Rows from block 5, named by matrix and row number. Each number is 128 + 24 x the weight over the matrix's rms, rounded and kept within 0 to 255. All counts start at 0.
# c3: 3x3 conv (model.blocks.5.c3.weight, 160x160x3x3), inputs 98-111, a 3x3 kernel for each
c3.95 [114 112 144 100  98 126 135 110 147 133 123 121 157 122 123 158 106 110  99 136 107 138  75 108  94 137 139 115 146 168  93 142 147 119 120 104 105 118  89  60 150 151 112 123 133 160 133 162 151 174 144 107 109 131 143  80 142 177 127  86  70 168  94 108  88 120 165 129 154 140 114 147 119 161 118 170  93 134 144  94 118 137 117 126  93 127 119  90 111 139  89 117  73  92 117 128 106 123 135 146 142  81  93 122 143 110 106 143 143  96 156 221  86  33 127 200 150 136 109 120 100 126 194 127 123 126]
c3.96 [142 149 131 110 122 129 121 127 125 121  89 135 124 127 138 119 120 125 121 123 108 125 154 113 155 140 144 113 154 197 138 108 126 147 153 116 149 122  94 122 156 181 128 130 114 111 111 132 126 105 150 136 124 136  79 105 137  70 106 162 102  61 157  78 146 134 113 159 165 127 152 121 124 126 141 142 109 138 125 162 133 146 162 145 110 160 130  78 126 132 155  85  78 144  84 126 138 120 119 135 123 128 139 145 164 123 129 153 118 148 149  93 165 170 134  87 169  99 163 119 130 125 172 160 105  89]
c3.97 [143 156 156 134 123 150 154 152 135 123 107 140 102  97 150 108  97 127 114 103 112 118 123 133 115 137 112 116 142  92 141 167 150  96 115 124  66  91 129 144 136 129 121 117 134  94  83 117 130 130 129 107 155 133 114 156  98 107 155 150  95 128 150 114  70 125 154 130 155 116 123 141 142 135 140 101 170 132 104 133 112  87 136 148 119 134 145 146 152 171 132 161 119 154 147 114 151 172 132 101 146 113 161 146 142 185 161 144 114 148  92 133  98 101 125 129  89 144 111  94 148 142 149 196 158 132]
c3.98 [ 90  99 116  64 105  84 107 130 116 107 149 113 102 149 102 125 143 114 146 127  95 104 117 133 133 107 135  71 134 138  94 134 120 104 127 165  64 125  93  74 147 148 100 139 109 105 112 118 139 178 111 111 131 123  96 110 152 120 149 161 151 160 162 144 180 195 160 154 153 141 122 189 138 144 109 154 142 129  81 125 156 110 148 166 133 159 142 115 172 150 122 138 116 131 139 119 145 108 104 148 127 100 114 110 108 132 126 127 128 153 138 134 185 183 202 173 167 122 121 165 152 153 136 112 114 133]
c3.99 [152 136 175 139  92 161 144 141 171 113  51  68 107  10 141 111 160 129  87 121 119 121 136 131 114 148 147 125 120 132 144 138 174 136 121 168 104 124 174 142  94 148  98 113 171 132 105 129 107 110 130 134 106 147  90 136 135 106 125 105 152 120  97 144 114 131 139 129  93 111 134  97 134 161 123 148 155 121 115 128 162 129 124 169 112 163 133 125 130 150 113 128 127 133 114 111 127 117 146 129 141 145 129 115 119 118 153 114 123 132 135 146  98 149 132 140 114 110 104  88  94 146 137 133 153 132]
c3.100 [120  96  80 103 152 128 130 147 169 141 131 134 142 136  82 148 104 110 113 141 106  68  46  75 141 106 125 131 108 102 116 136 141  92  92 112 150 102 108 103 100 134  95  70 101 100 128 162 145 129 115 104  92  94 106 113 127 136 144 105 102 157 115 142 150 120 130 125  87  98 153  88 107 161 142 127 130  78 141 112 138 102 101 121 153 134  89 124 152 121 141  96 136 101  97 103 119 148 146 173 162 110 107  95 111 146 151 171 120 140 162 129 135 128 137 155 168 122 147 107  92 131 153  97 131 161]
c3.101 [101 110 137 119 118 133 156 164 183 125 132 134 120 140 178 144 189 173 133 120 117 127 153  96 103  96  92  74  87  69  70  62  86 129 176 146 137 126  92  94 132 117  97 115 101 112 165 126 179 139 155 158 190 127 124 136 116 152 118 108 132 102 134 131 144 128 173 131  89 127 119 118 124 134 156 154 115 116  96  70  63 113  83 125 159  99 133 124 133 151 163 134 119 114  99 111 162 123 108 106 117 127 135 126 148 157  95 116 136 125 151 134 141 161 154 121 139  97  91 127 142  97  41 121 129  66]
c3.102 [126 105 143 128 113 124 186 122 113 171 114 145  98 104 103 153 135 129 103  94 149 147 144 123  82  98 120 155 152 136 140 117  98 120 116 122 163  81 116 133  81  98 112 107 136 148 119 153 131 111  93 119 138 120 140 136 107 127 164 129 136  96 108 134 136 132  93 132  83 110 126 127 108 106 106 114 139 137 101 135 129 142 161 151 113 152 147 137 136 152 170 119 176 136 132 154 121 103  97 143 107 150 106 145 141 138 119 151 136 119 109  86  94  96 120 102 106 133 119 101 160 113 109 120 138 128]
c3.103 [102 108 105  83 121 117 126 143 111 137 109 170  96 143 140 117 116 150 135 123 108 110 154 104  75  99 138 140 132  96 144 144 165 148 134 109  93 125 109  84 111 153 108 114 130 159 163 124 117  81 117 112 115 123 105  76 125 109 126 113  88 119 129  79 113 156  88 137 132  88 145 125 105  89 109 114 113  64 114  83 112 157  95 117 128 133 125 141  96 171 121 137 150 132 130 136 131 156 137 176 123 140 152 115 141 153 154 135 110 119 150 102 125 102 119 106 124  98 127 140 153 166 190 153 149 171]
c3.104 [130  89 112 121 100 117  91 108 114 136 110 131 119 172 146 150 132 158 127 150 135 154 151  91 107 116 104  95 154  98 124 153 195 112 145 185 122 119 123 113 152 114  89 113  95 121 133 124 122 146 201 143 142 186  91 125 126 106  40 110 101  98  61  98 126 149 131 103 142 139 123 153 163 160 136 121 158 136 136 157 112  95 140 136 133  71 100 134 104 117 143 111 130 112 118  99 124  83  96 110 108 114 124 131  63 150  87  82 139 144 121  72 134 162 121 161 135 140 121 131 104 122 190 129 117  98]
c3.105 [113 111 125 112  77 169  91  87 157  88 104 117 109 121 167 117 131 160 106 132 122 125 117 117 107 122 119 141 143 111 144 126 118 108 145 144 123 117 121 116 131 115 110  98  89 146 176 164 158 158 187 109 148 188 126 150 128 110 161 139  93 103 124  93 103 158  89  52 218 100  97 175 156 134 156 102 146 140 109 143 164 130  93 157 136 114 131 118 143 146 144 132 160 148 144 141 147 151 178 144 127 137 116 124  99 110 140 123 144 109 113 121 100 109 117 105 126  99 109 153  84  96 119 131 157 189]
c3.106 [124 120 131 173 157 177 114 107  74 126 154 136 126 129 135 146 152 129 121 123 128 124 154 148 128 126 137 115  87 115  87 107 155  59  87  99 144 116 126 125 138 129 163 115 180 141 121 110 127 118 118 122 139 116 161 198 183 136 118 136 108  78  92 122 137 123 126 127 128 117 141 119  92  72  95  87  66  89 156 132 154 118 141 117 146 114 111  95 105 121 144 148 160 145 111 158 120 155 163 122 142 145 116 139 108  97 123  96 177 195 145 119 121 169 131  88 116 112 128  91  79 126 132 110 151 131]
c3.107 [106 146 171  96 166 165 112 106 131 138 169 227 125 122 164 123 111 144 153 108 114 126 125  95 157 138 152 142 125 105 122 150 113 120  80 101 137 127 157 100 145 118 110 111 129 150 175 175 127 130 200 106 166 146 123 105 147 127  93 139 123 104 113 105 163 165 162 148 149 158 125 122 141 121 123 111 132 121 114 148 171 105 142 127  79  65  98  84  71 102 140 122 108 135 130  99 120 121 141 117  98 148 123 131 142 123 138 144 182 141 162 149 125 130 149 110 123 106 141 142 166 139 181 129 146 136]
c3.108 [105 110 119  95 102 128 138 115 153 127 130 131 143 137 172 134 165 110 158 135 159 118 142 155 108 122  95 126  90 127 131 129 169 130 122  88 149 128 137 145 137 109  83 165 146 109 119 133 158 107 158 126 150 102 118 125 128 123 127 138 120 106 142 106 140 112 135 156 142 141  83 123 122 126 123 133 131 150 128 151  96 123 117 139 145 144 106 144 146 140 125 114  70  63  63  87 130 118 134 144  96  63 147 117 173 100 166 199 135 113 117  93 143 137 128 105 142  89  84 130 133 155 138 151 114 122]
c3.109 [115 118 136 128 141 180 148 144 117 107 145  85 129 153 100 157 166 112 139 162 137 149 131 151 127 133 115 142 119 121 141 128 119 180 159 113  84  80 129 122 131 139 111 134 107 145 139 106 151  99 136 138 109 138 152 159 125 140 119  82 147  89  81 140 133 141 119 117 158 119 109 112 110 145 134  89 119 123 122  93 108 136 158 157 157 160 127 177 137 152  72 104 128 124  82 161 119 149 187 138 147 124 104  81  97 149 155 129 143 136 152 138 127 116 149  99 132 129 137 151 124 108 151 109 106 133]
c3.110 [113 170 134 119  91  82 129 129 118  95  76  56 130  79  96 114 108 146 135 138 105 119 184 105 138 168 112 155 138 138  96 109 114 139 124 139 129 131 145 131 142 122 112 147 107 148 144 119 103  88 128 117 134 152 124 103 123 107 107  73 145  70 136 134 128 168 134 133 164 200 134 168 105 112 116 131 143 107 160 183 117 129  93 130 123 115 151 113  93 134 141 121  96 128 141  94 140 124 110 143 108 124 154  76  82 113 129 108  99 131 159  75 116 159 135 173 171 114 138 171 164 118 156 124 165 148]
c3.111 [106 140 123 137 118 140 142 111 157 111 161 112 115 128 108 120 103 118 146 122  90 120 153 113 113 131 144 108 122 140 127 172 123 123 149 163 138 135 128 139 131 118 111 148 125  92 116 153 107 142 153 101  81  91 120 153 140  95  85 146 113 131 141  93 129 139  96 123 136 111 106 150 102 113 107 133 140 114  78 107 117 100 125 108 117 122 102 130 111 158 109 148 150 157  97  73 114 124 129 118 128 159 149 123 125 114  89 115 125 163 147  90 107 132 111 118  97  77  99  96  83  99 128  87 158 117]
c3.112 [138 133 111 145 119 124 111  88  99 134  99  75 128 129 123 149 134 138 136 147  84 124 103 117 163 115  94 166 136 124 138 110 115 134 109  94 139 136 121 120 142  96 100 115 111 120 134 108 138 142 114 151 136 117 109 140 119 100 151 106  91 130  98 106 121 111  82  91 152 129 158 156 121 152 140 105  73 100 137  88 109 108 128 118 111 133 137 127 155 146 150 130 142  86 132 149 137 138 148 136 148 153 158 147 132 137 160 166 129 151 120 110 132 123 114 111 130 126 152 124 172 127 122 126 153 132]
c3.113 [144 144 136 113 124 123 135 100 117 108 132 109 123 143 130 138 113 120 116 115 129 142 119 109 122 113 114  93 106 155 135 139 109  92  97 150 113  87 101 125 146 146 122 131 107 114 133 149 120 114 152  66 123 157 178 150 157 131 122 140 127 114 133 122 125 175 149 135 171 141 125 186 109 129  97 144  86 150 106 169 124 137  99 129 167 139 125 124  94 102 148 102 123  74 115 106 106 160 103 112 115 119 154 133 169 150 128 140 121 153 153  92 122 157  98 103 109 179 137 144 133 153 189 106 123 131]
c3.114 [146  84 101 107 111  86 109  91 125 140 132 144 141 145 153 129 148 172 141 158 166  99 107 167 135 141 115  88 135 127 119 138 184  94 129 157 149 172  77 114 133  87 159 143 138 129 154 118 118 162 120 126 135 133 109 107  70 165 123 118 147 110 110 144 133 138 126 102 139 140  70 127 126 131 134 123 124 142 148 100 119 133 102  86 126 136  84 130  98 119 135 132 136 113 103  78 136 130 140 133  95 100 132  81  67  96  90 109 120  70 141 101 104 111 106  99  96  98 109 177 140 115 127 135 146 145]
c3.115 [143 151 140 152 121 117 127 151 141 120 139 146 137 129 108 124 134 101 113 125 168 117 145 162 117 154 169 149 145 178 133 128 158 138 109 128 114 154 118  84 109 146 119  81  84 117 144 144 108 115 169 104 103 167 109 141 142 133 112 146 126 142 113 110 147 104 141 151 159 119 151 158 111 115 120 104 111 189 112 128 166 154 137 143 145 159 138 151 136 153  75 104 126  88 114 110 138 147 111  92 124 138  97 101 127  84 101 128 139 159 135 175 149 126 137 159 112 109 135 149 120 125 169 136  93 116]
c3.116 [136 139 107 135 154 135 132 139 127 153  82 133 136 160 111 132 103  97 118 135 157 124 145 141 129 151 111 110 123 109 108 146 107  94 128 134 118 137  93 123  92 112 138 109 112 132 126 118 101 124 131 124 150 127 145 111 155 150 116 164 114  81  90 185 139 138 174 113 145 119 118 144 147  81 105 119 124 104 127 116  95 137  90 130 157 126 126 109 117 150 116 105 131 129 159 118 138 172 137 131 100 126 135 130 122 145 124 128 121 103 105 154 151 117 133  96 136 103 145 122 124 139 158 131 109 141]
c3.117 [156 128 110 113 151 170 137 151 164 129 126 162 149 150 149  99 113 120 103 115  88 106 110 125 112  91 107 108 114 146 143 149 136 169 157 137 100 101 117 159 128 132 161 162 108 120 107 147 105 139 137 153 126 144 122 148 154 134  98  69 166 155 182 139  95 122 136 130 141 153  89  80 134  87 131 140 135  85 100 109 122  84 103 118 133 116 113 105 143 156 139 141 132  93 123 117 112 131  92  86 103 139 144 133 140 140 138 191 115 115 157 135 117 108 124 165 174  99 100 131 105 110 104 117  98  73]
c3.118 [128 129 127 126 117 108 123 101 151 134 125 154 125 141 106 118 145 113 113 120 129 152 140 122 122 104 122 129 155 131 123 149 137 122 119 121 113 120 117 111 144 131 117 103 124 149 147 155 156 127  91 145 120 120 105 104 101 175 112 121  92 104 106 110 118 119 137 138 153 127 143 183 162 149 155 108  82 164 127  59 101 108 119 142  89 115 137  85 100 140 103 106  60 145 132  70 133 127 138 149 101 149 183 137 156 120 100 121 116 133 103 116 136 138  80  76 106 135 164 167  91 133 104 123 108 101]
c3.119 [101 138 126 136 113 172 111  77 114  88 152 151 129 116 167 123 113 121 159 156 111 146 155 106 117 133 165 172 106 142 131 158 130 159 135 160 166 171 110 131 128 149 171 127 135  98 132 129 132  85 181 142 147 138 121 113 145 152 175 157 116 114 160 119 133 121  99 127 137  78  94 112 171 108 122  91 136 127 148 210 162 152 125 141 174  86 113 132 142 106 127 148 166 112  88 117 157 137 126 128 131 136 136  70  77 144 117 114 123 140 113 145 180 109 109  50 100 112 110 146 125 147 134 118 128 133]
c3.120 [138 155 110 146 130 108 131 101 140 141 123 155 130 106 118 121 121 143 118 125 140 145 126 147 111 111 129 115 106 136  86 108 127 107 144 130 129 120 128 103  94 119  91 130 121 131 145 148 114 124 118 117 125 146 134 124 146 113 115 129 111 125 122 147 117 101 113 122  82 148 160 125 165 147 117 138 132 129 168 151 156 118 107  89 123 144 129 110 112 127 137 139 110 113  92 108 106 128 124 139 120  73 132 131  80  73  78  88 115 107 116 123 142 121 106  82 140 138 128 154 144 112 172 159 129 167]
c3.121 [141 146 140  92 138 147 154 144 128 116 131 194 138 127 148 109 115 129 126 119 130 119 164 165 127 130 140 128 127 115 183 120 149 153 105 131 159 173 182 131 136 152  93 127 130 135 142 163 146 125 216 128 128 104 145 144 127  99 150 135 127 166 136 121 121 170  70 159 177 111 177 155  90 149 140 118  85 125 126  93 156 108 104 118 111 113 102 141 153 130 104 151 140 102 137 143 104 147 107 118 103 113 146 132 103 158 129 132  97 125 179  79 167 188  74 169 153 132 150 121 181 125 143 146 117 129]
c3.122 [133 114 108 142 120 124 139 129 157 143 152 107 175 133 153 163 140 182 147 137 104 103 128 144  96 113 121 100 146 100 122 128 123 108 128 116 123 150 140 134 113 161 139 120 130 112 151  95 153 150  89  96 131 140 134 125 152 145 144 155 103 133  91 137 102 114 118 146 120  82 116 161 133 119 105 125 124 174  97 168 131 122 157 172 102  86 134 141 130 117 113  90 125 120 138 107 139 123 137 100 112 128 165  87 111 145 108 101 143 150 164 154 156 116 129 159 144 148 120 151  85 120 164  92 105 133]
c3.123 [107 126 113 139 109 145 107 124 115 100 117 119  93 143 136 110 112 104 130 159 149 131 159 105 141 140 108 125 161 141 169 180 120 167 165 125 108 118 143 115 133 119 111 138 143 107 128 153 120 170 170 127 110 154  85 113 113 115 143 119 134 160 105 120  84 105 128  91 105 103  78 114 149 138 106 140 149 137 127 122 126 127 133 114 108 126 107 164 133 132 129 149 142  94 131 137 102 106 116 137 105 130 106 120 150 100 127 118 107 129 117 113 195 176  99 217 139 141  68 114 115 105 116 122  88 135]
c3.124 [134 148 114 158 128 126 124 158 132 108 100 131 101 155  95 128 121 144 132 130 130 146 140  61 156 159 118 110 118 101  91 121  90 104 172 155 150 128 124 144 160 110 109  92  90 112 103 148 109 132 116 150 123 117 118 114 138 163 104 116 115 118 123 117 114  97 130 117 148 127 161 102 106  91 144 153  99 124 155 165 116 158 163 131 125 136 117 110 128  99 134 178 117 128  84 136 162 134 131 113 181 146 112 123 179 115  87 109 123 146 139 119 117  93 165 159 130 131 172 179 111 139 117  89  95 144]
c3.125 [144 139 146 170 148 112 117 106 142 123 133 105 110 118 159 120 146 146 111 104 115 140 114 121 125 128 173 133 114 110 106 104 137 125 110 147 137 103  99 158 151 100 130 128 114 134 140 126 125  97 137 117 123 107  96 162 142 144 131 163 130 167 165 138 157 166 131 132 153 119 131 177 121 145  74 154 160  73 169 112 131 146 117 120 117 115 164 110 126 156 159 167 120 163 146  89 134 147 119 144 138 124  99 167  96 156 110 142  76 170 101 107 126 129 112 122 120 113 134 155 102 158 179 119 114 123]
c3.126 [129 127 108 134 120 118  87  91 135 116 143 140 133 137  87 154 116 113 146 168 152 170 128 117 170 112 144 127 138  82 106 161 116 111 135 109 135 114 154 132 121 141 164 181 132 150 130 114 170 123  85 152 108  85 113 124 139 122 119 126 117 134 122 112 106 112  68 106 103  89  84 113 144 154 141 148  81  97 181 134 142 123 127 144 143 117 121 144  72 113 122 100 105 108 102 101 122 121 107 135 103 123 147  72 160 125 103  90 115 134 135 113 114 115  82 104  84 162 131  76 139 110  98 102 116 123]
c3.127 [102 132 111 152 127 174 129 149 167 117 122 121 140 111 160 121 140 118 189 152 123  75 138 161  68 150 106 153 123 139 142 134 171 147 116 152 152 122 134 153 108 153 164 126 121 141 143 107 118 108 132  87 116 122 133 162 140 102 133 135  90  86 112  93 119 117 114 123 152 167 138 137 143 126 121  94 110 140 126 135 182 130 114 128 150 126 127 111 116 113 180 147 154 129 147 142 124  95 120 138 126 147 150 149 135 122 153 156 118 124 129 120 113  81 125  86 102 129 106 139 108 119 153 125 129 119]
c3.128 [122 144 176 106 109 115 157 138 161 110 126 162 143 147 125 145 128 126 117 165 166 129 121  97 115 128 116 134 117  98  99 118 128 120 127 126 116 186 170 158 135 116 108  75 123 122 117 162  89  95 109 153 114 110 131  99 132 128 122 102  98 107 105 117 114 119 101 138 120 119 128 133  99  93 104 113 122 106 105 137 126 112  90 140 150 117 127 165 159 129 130 147 154 128 148 122 105 168 125 102 132  69 142  83  61 116 124  91  71  89 124 104 108  92 117  84 103 160 146 162 125 145 161 110 100 115]
c3.129 [ 92  93 131 107 116 120 120  86 137  98 115 141 147 142 121 147 140 165 118 121 147 132 115 157 132 127 125 114  96 122  96 141  97 129 130  99 106 139 143 137 111  96 116 143 133  99  73  95  79 125 157 121 111 137 103 164 110 109 173 133 108 171  96 139 135 120 134 138 144 138 121 124 125 100  81  84  80  96 161 132 158 115 126 131 128 122  97 135 127 122 138  97 119 138  96 100 120 184 131 115 145 117 141  98 136 137 175 131 162 186 170 121 122 134 132 185 154  91 122 103 132 115 131 166 124 142]
c3.130 [119  95 113  98 114  84 134 115 138 116 122 110 102 119 115 109 106 132 160 125 137 107 123 167 134  92 127 149 120 139 126  95 105 153 120 156 108 117  90 148 122 137 114  86 176 127 124  89 111  95  83 114 115 108 154 122 140 102  41  57 148 196 156 127 128 121  98 104 131 137 131  69 106 117 130 103 162 151 112  88 136 164 118 143 143 116 100 138 159 167 115 138 171  95 113 111 124 111 160 121 105 119 149 158 143 110 117 120 126 136 137 135 103 142 163 167 161 127 118 136 158 120 120 120 109 143]
c3.131 [121 130 134 154 119  81 148 133 123 129  88 126 124 122 110 166 174 113 111 118 135  92 145 111 145  60 163 121  87 143 139 134 103 160 152 134 110  89 160 120 121 125 115  85 140 117  90  70 141  79  91 141 163 104 124 142 154 129 117 146 155  52 127 110 131 139 118  93 133 128 132 100  96  85 144 123 176 106  76 131 124 120 139 134 124 162 141 108 143 134 106 122 146  53 109 106 142 128 142 153 153 132  77 153 105 114  72 121 159 182 150 122 156 193 120  85 121  78 112 102 130  92  94 118 164 168]
c3.132 [118  91 113 125 126  67 125 119  93 115 151 105 161 123 117 145 126 112 123 105  83  96 127 129 141 118 139 126 141 144 150 115 128 156 132 146  89 107  97 160 159 153 142 150 148 104 123 104 118 146 142 117 146 132 102 138 135 113 120 133 121 109 100  84  95 111  87 161 147 102 161 134 129  81 108 117 142 129 125 132 146 159 108 120 131 106 141 113  71 113 140 147 168 151 133 145 144 181 100  94 106 137 117 123 125  78 108  82 126 146 133  92 131 123  75 115 130  81 105 130  86 147 167  69 122 103]
c3.133 [ 89 116 166 156 146 141 119 118 115 135 137 125 149 158 105 130 138 104 150 124 182 139 117  87 119 107  99 112 105 113 113 127 151 168 117 150 127 121 122 184 131 174 149 111 147 114 145 120 130 139 126 127 156 155 126 150 117  99 172 118  91 108 150 159 141 105 146 128 111 121 142 138 141 153 113 128 142 113 137 111 114  87 132 149 126 121 109 140 122 140 154 116 146 132 107 120 132 122 103 131 157 138 116 133 103 141 118  78 120  99 151 131 128 130 155  98 124 158 132 138 108 145 169 131 143 139]
c3.134 [134 106 158 144 152 126 169 116 112 112  99 107  84 100 120 114 109 128 126 123 123 108 143 138 161 144 141 137 120 118 143 101 123 125 155 149 111 103 113 125 143 114  91 117 133 123 111 161 123 156 144 121 103 134 115 128 139 141 146 139 107 129 127 103 134 122 144 137 127  76  98  98 114 122 114 145 135  97 163 137 130 106 111 132 107 113  99 124  92 110 109 115 123 108 169 189 123 100  82 141 156  91 152 141 132 158 113 140 107 148 136 115 139 119  93  42 124 112 132 109 122 137 110 158 195 178]
c3.135 [124 113 127 111  84 103 118 121 118 144 131 157 159 135 127 126 116  98 173 151 171 100 122 144 137  68  83 117 109  92  93 114 108  79 158 118  96 140 155 118 120 137 102 106 113 132 142 154 132 154 142 135 167 139 136 118  85 126 114 100 121 129 101 146 125 127 106 141 139 129 109 119 145 116 118  76 142 138 134 139 128 131 124 137 132 156 146 118 144 134 105 134 115 118 102 139  94 115 112 114 113 125 159 127 119 159 103  88 112 116 130  77 152 115 153 151 116 153 125 123 141 141 106  67 100 113]
c3.136 [167 149 118 131  80 105 133 128 122 151 158  93 118 118 115  96 143 117 111 126 104 117 135 104 115 155 134 154 119  86 168 109  92 137 116  91 105 115  97 162 134 133 125 143 164 153 121 117 134 117  80 118 123 144 171 132 131 101 114 133 115 109 108 142 125  89 151 120 137 124 120 128 105 113 100 108 137 111 122 142 115 132 172 153 157 137 132 172 155 103  95 120 129 107 124 110 118 122 137 120 148 113 107 108 105 149 135  97 159 159 123 128 122 129 153 135 144 151 102 103 131 139 138 121 110 143]
c3.137 [114 124  95 109 132 129  82 161 170 143 150 110 111 120 150 121  95  83 106 149  85 130 152 145 144 151 136 117 136 115 128 163 136 151 116 118  98 139  96  88 119 134  72  79  90 100 134  90 125 133 120 132 161 153 106  87 161  74 139 180 146  92 139 132 100  97 136 136 128 128  78 106 135 113  70 148 124 124 113 139  92 148 133 160 140 118 136 124 140 124 137  80 128 122 105 139 126  79 109  84 153 182 133 107 145 112 120 124  99 155 147 106 137 142  99 112 121 168 134 135 145 153 116 101 139  61]
c3.138 [138 127 136 204 148 105 150 130 141 159 120 133 139 116 111 141 141 109 127 124 152 125 119 147 107 124 176 137 139 120 119  93 127 176 114 140 137 120 128 162 190 124 140 162 132 149  99  94 170 109  94 144 103  85 104 114 125 112 140 114 126 114 123 132 135 110 134 125  76 142  93 128 127 108 116 134 106  95  96 109 133 164 117 107 159 146 138 182 120 156 164 142 120 128 158  69 150 157 106 162 103 139 145 137  98 152 166 112 129 151 168 141 140 146 115 161 153 105 139 126  91 113 120 126 146 157]
c3.139 [159 141 158  95 123 146 149 115 128 126 103 130 102 118 149 116 111 155 140 124 121 126 135 126 105 131 100 129 114 141 147  96 143 152 102 159 141 134 126 125 116  98 112 126 119 128 142 167 143 108 155 113  67 103 149 119 149 118  85 117 166 114 120 137 145 111 134 140 162 119  99 120  97  88 108  99 138  98 128 145 137 105 133 161 117 153 110 139 124 163 110 137  88 122 121 138  98 120  92 116 114 133 126 112 114 145 138 109 138 144 121 148 134 121 144 129 118  94 168 175  99 136 147 122 115 159]
c3.140 [110  82 112 132 138  85 139 128 117 158 107 115 131 127 105 102  87 113 115 131  66 151 119 120  95 126 163 125 113  98 126 100 124 139 140 171 154 115 118 127 122 128 126 125 129 122  86 108 103 111  88 139 140 139 140 133 128 152  96 151  84  93 125 136 118  93 102 100 104 117 180 110 109 140 134 119 169 145 100 132 115 144 115 142 104 119 147 138 113 125 112 126 115 117 141 142 132 121 166 117 134 109 145 134 140 125 141  95 139 112 113 142 133  88 116  87 101 126 140 106 132 113  89  96 164 176]
c3.141 [ 97 102  85  90  97 135 111 107 142 116 119  95 110 123  82 126 132 114 123 122 131  99 109 118  62 123 103 101 142 118 112 121 100 131 119 141 162 123 128 206 115  73 155 159 108  93 121 117 139 128 104 130 156 177 166 115  94 104 102 124 138 124 100 174 127 160  85 116 114 167 106 131  82 159 116 111 129 160  98 103  83  96 135 117 113 129 157 127 150 120 135 102 101  65 157 134 136 155 114 137 146  55 139 147 178 103  99 118 140 148 129 121 118 138 143 135 113 148 128 166 157 108 134 109 143 160]
c3.142 [138 120 137 178 105 147 165 104 165 152  94 166 126  88 121 126 106 129 146 140 111 132  89 136 108 117  99  95  84 128 126 113 155 139 112 179 127 133  68 149 154 113 169 119 133 137 142 137 102 122 162 128 129 145 143 172 110 117 190  87 115 135 149 155 129 151  96 186 152 129 174 157  45  75 109  94 118 141  98 111 150 125 152 112 129 143 130 121 153 138 129  99 145 114 106  69 153 149 133 108  85 132 132 132 151 126 107 136 106 114 103 125 168  75 128 127 163 127 159 123 112 155 168 129  89  99]
c3.143 [151 123  81 139 127 130 138 135 116 125 142 136 147  88 107 138 131  78 136 196 185 165 154 141 127 115 113 150 159 139 141 122 104 154 149 114  89 114 115 117  72 132  96 132 107 101 118 108 150 110  71 130 121 121 159 154 160 104 124 145 101  71 134 126 103 117 119 111 124 156 120 145 129 137 136 116 137 107 141 121  80 110 108 104 142 135 125 117 129 159  94 111 133 140 138 159 130 110 113 126  99 130 101 116 147 134 111 132 130 100 114 114  92 119 148 121 137 138 118 102 120 144  96 108 135 135]
c3.144 [148 143 109 164 128 141 149 114 180 146 141 158 125 104 122 163 147 131 138 148 131 145 127 137 135 136 100 118 151  93 112 109  94 140 168 149 111 125 161 109  98 151 193 133 107 165 149 127 159 156 123 169 115 144 155 127 131 180 141  97 103 123 103 166 118 102 132 144 143 139 125 118 117 150  91  96 124 186 160  87 118 151 130 138 145 113 152 130 143 159 129 130 120 129 134  90 136  86 113 113 121 130 117  85 118 109 103 163 115 104 100 172 111  83  82 138 142 119 151  84 129 134 112 133 170 142]
c3.145 [116 147 132 124 110 122 147 157 122 144 150 142 174 135 117 137 135 106 116  99 167 127 130 130  89 111 121 137 139 145 154 140 125 138 146 136 149 123 140 115 118  81 164 144 143 140 123 144  83 113 147 126 119 132 116 157 130 127 177 166  88 132 157 116 116 130 137 166 154  96  89 131 132 152 163 131 140  92 131 161 135 136 147 109 115 150 152 145 136 150 108  92  94 124 156 122 115 127 152 146 123 107 138 167 125 138 131 180 133 129 141 101 109 124 117 109 123 122 105 164 112  93 124 172 157 147]
c3.146 [186 182 151 125 108 146 156 143 116 124 141 120 122 103 118 107 124 114 111  99 146 147 138 121 180 150 132 159 164 176 136 125 135 128 121 130  82  89 106 115 115 114 113 145 105 123 113  91  86  66 120 163 134 163 123 121 114 118 111 123 108  92 110 115  52 106 116 132 125  89 118  89 134 132 135 143 112 132 142 133 130 124 155 132 128 130 141 169 146 139 106  95 129  84  82 168 141 119 142 161 132 152 171 154 116 137 112  97 118 111 150 129 151 139  92 110  87 125 106  86  95 114 156 141 127 149]
c3.147 [139 167 109  86 105 151 145 170 182 131 111 105 120 115 116 134 102 140 115 156 115 135 107  97 119 148 118 128 161 177 153 168 137 166 143 110 130 117 123 139 119 120 161 128 153 123 100  82  83 112 109 109  89 111 140 106 129 155 160 151 134 134 153 147 102  87 165 137 129 102  97 108  95 127 110 122  67  77 122 132  70 151 126 166 127 131 154 121 102 129 131 103 109 129 153 135 151 135  98 158 110 147 196 123 203 120  98 173 144  94 113 158  57 100 102 140 119 109 125 138 100 110 140 174 157 133]
c3.148 [140 180 157 102 132 189 152 159 125 177 138 123 128 161 114 135 184 118  90 110  90 100 106 121 122 131 127 105 130 158 122 108 162 127  99 165 156 104 130 182 175 127 139 101  81 138  95 179 138 127 103 149  99 179 123 158 158 141 143 155  86  92 108 110 152 145 112 149 192 111 109 114  98 124  90 103  60  74 150 135 168 114 108 159 124 141 130 134 151  91 139 113 108 107  97 138 107 131 104 141  87 144 100 160 123  84 110  61  93  85  87  89 104 153 127 119 146 121 160 129 159 134 141 125 114 108]
c3.149 [109 153 159 122 127 115 124 131 115 113 164 141 117 112 100  90 143 157 135 136 117 141 139 124 168 146 135 108 118 129 158 131 158 153 133 127  89 119  94 119 126 161 122 116 124 113 102 115 116 112 162 129 163 187 111 132 140 171 127 124 149 152 171 122 116 153 105 122  98 124  92 127 133 152 136  96 122 106 135 134 106 125 117 131 150 137 123 109 141 140 122 105 120 106 159 143 109 107 144 121 112 130  94 130 131 131 110 127 119 165 120 114 141 125  60  98 126 124 121 115 115 133 135 115 105 125]
c3.150 [110 149 105 138 145  89 140 124 135 105 137 139 116 154 116 123  92 105 124 128  97 128 128  99 140 137  92 162 132 127 106 111 110  95 106 100 136 100 151 145 120  95 152 125 150 174 160 182 159 133 148 110 116 142 156 110 122 146 100  98 162 152 156 129  71 127  84 122 110 128 109 123 105 124 152 132  93 123 130 100  90 106 112 148 124 108 118 109 155  90 164 131 133 158 155 108 107 129 108 118 106 141 137 112 112 167 162 147 111 115 160 148 114 171 118 116 154 123 112 134 112 134 108  79  81  77]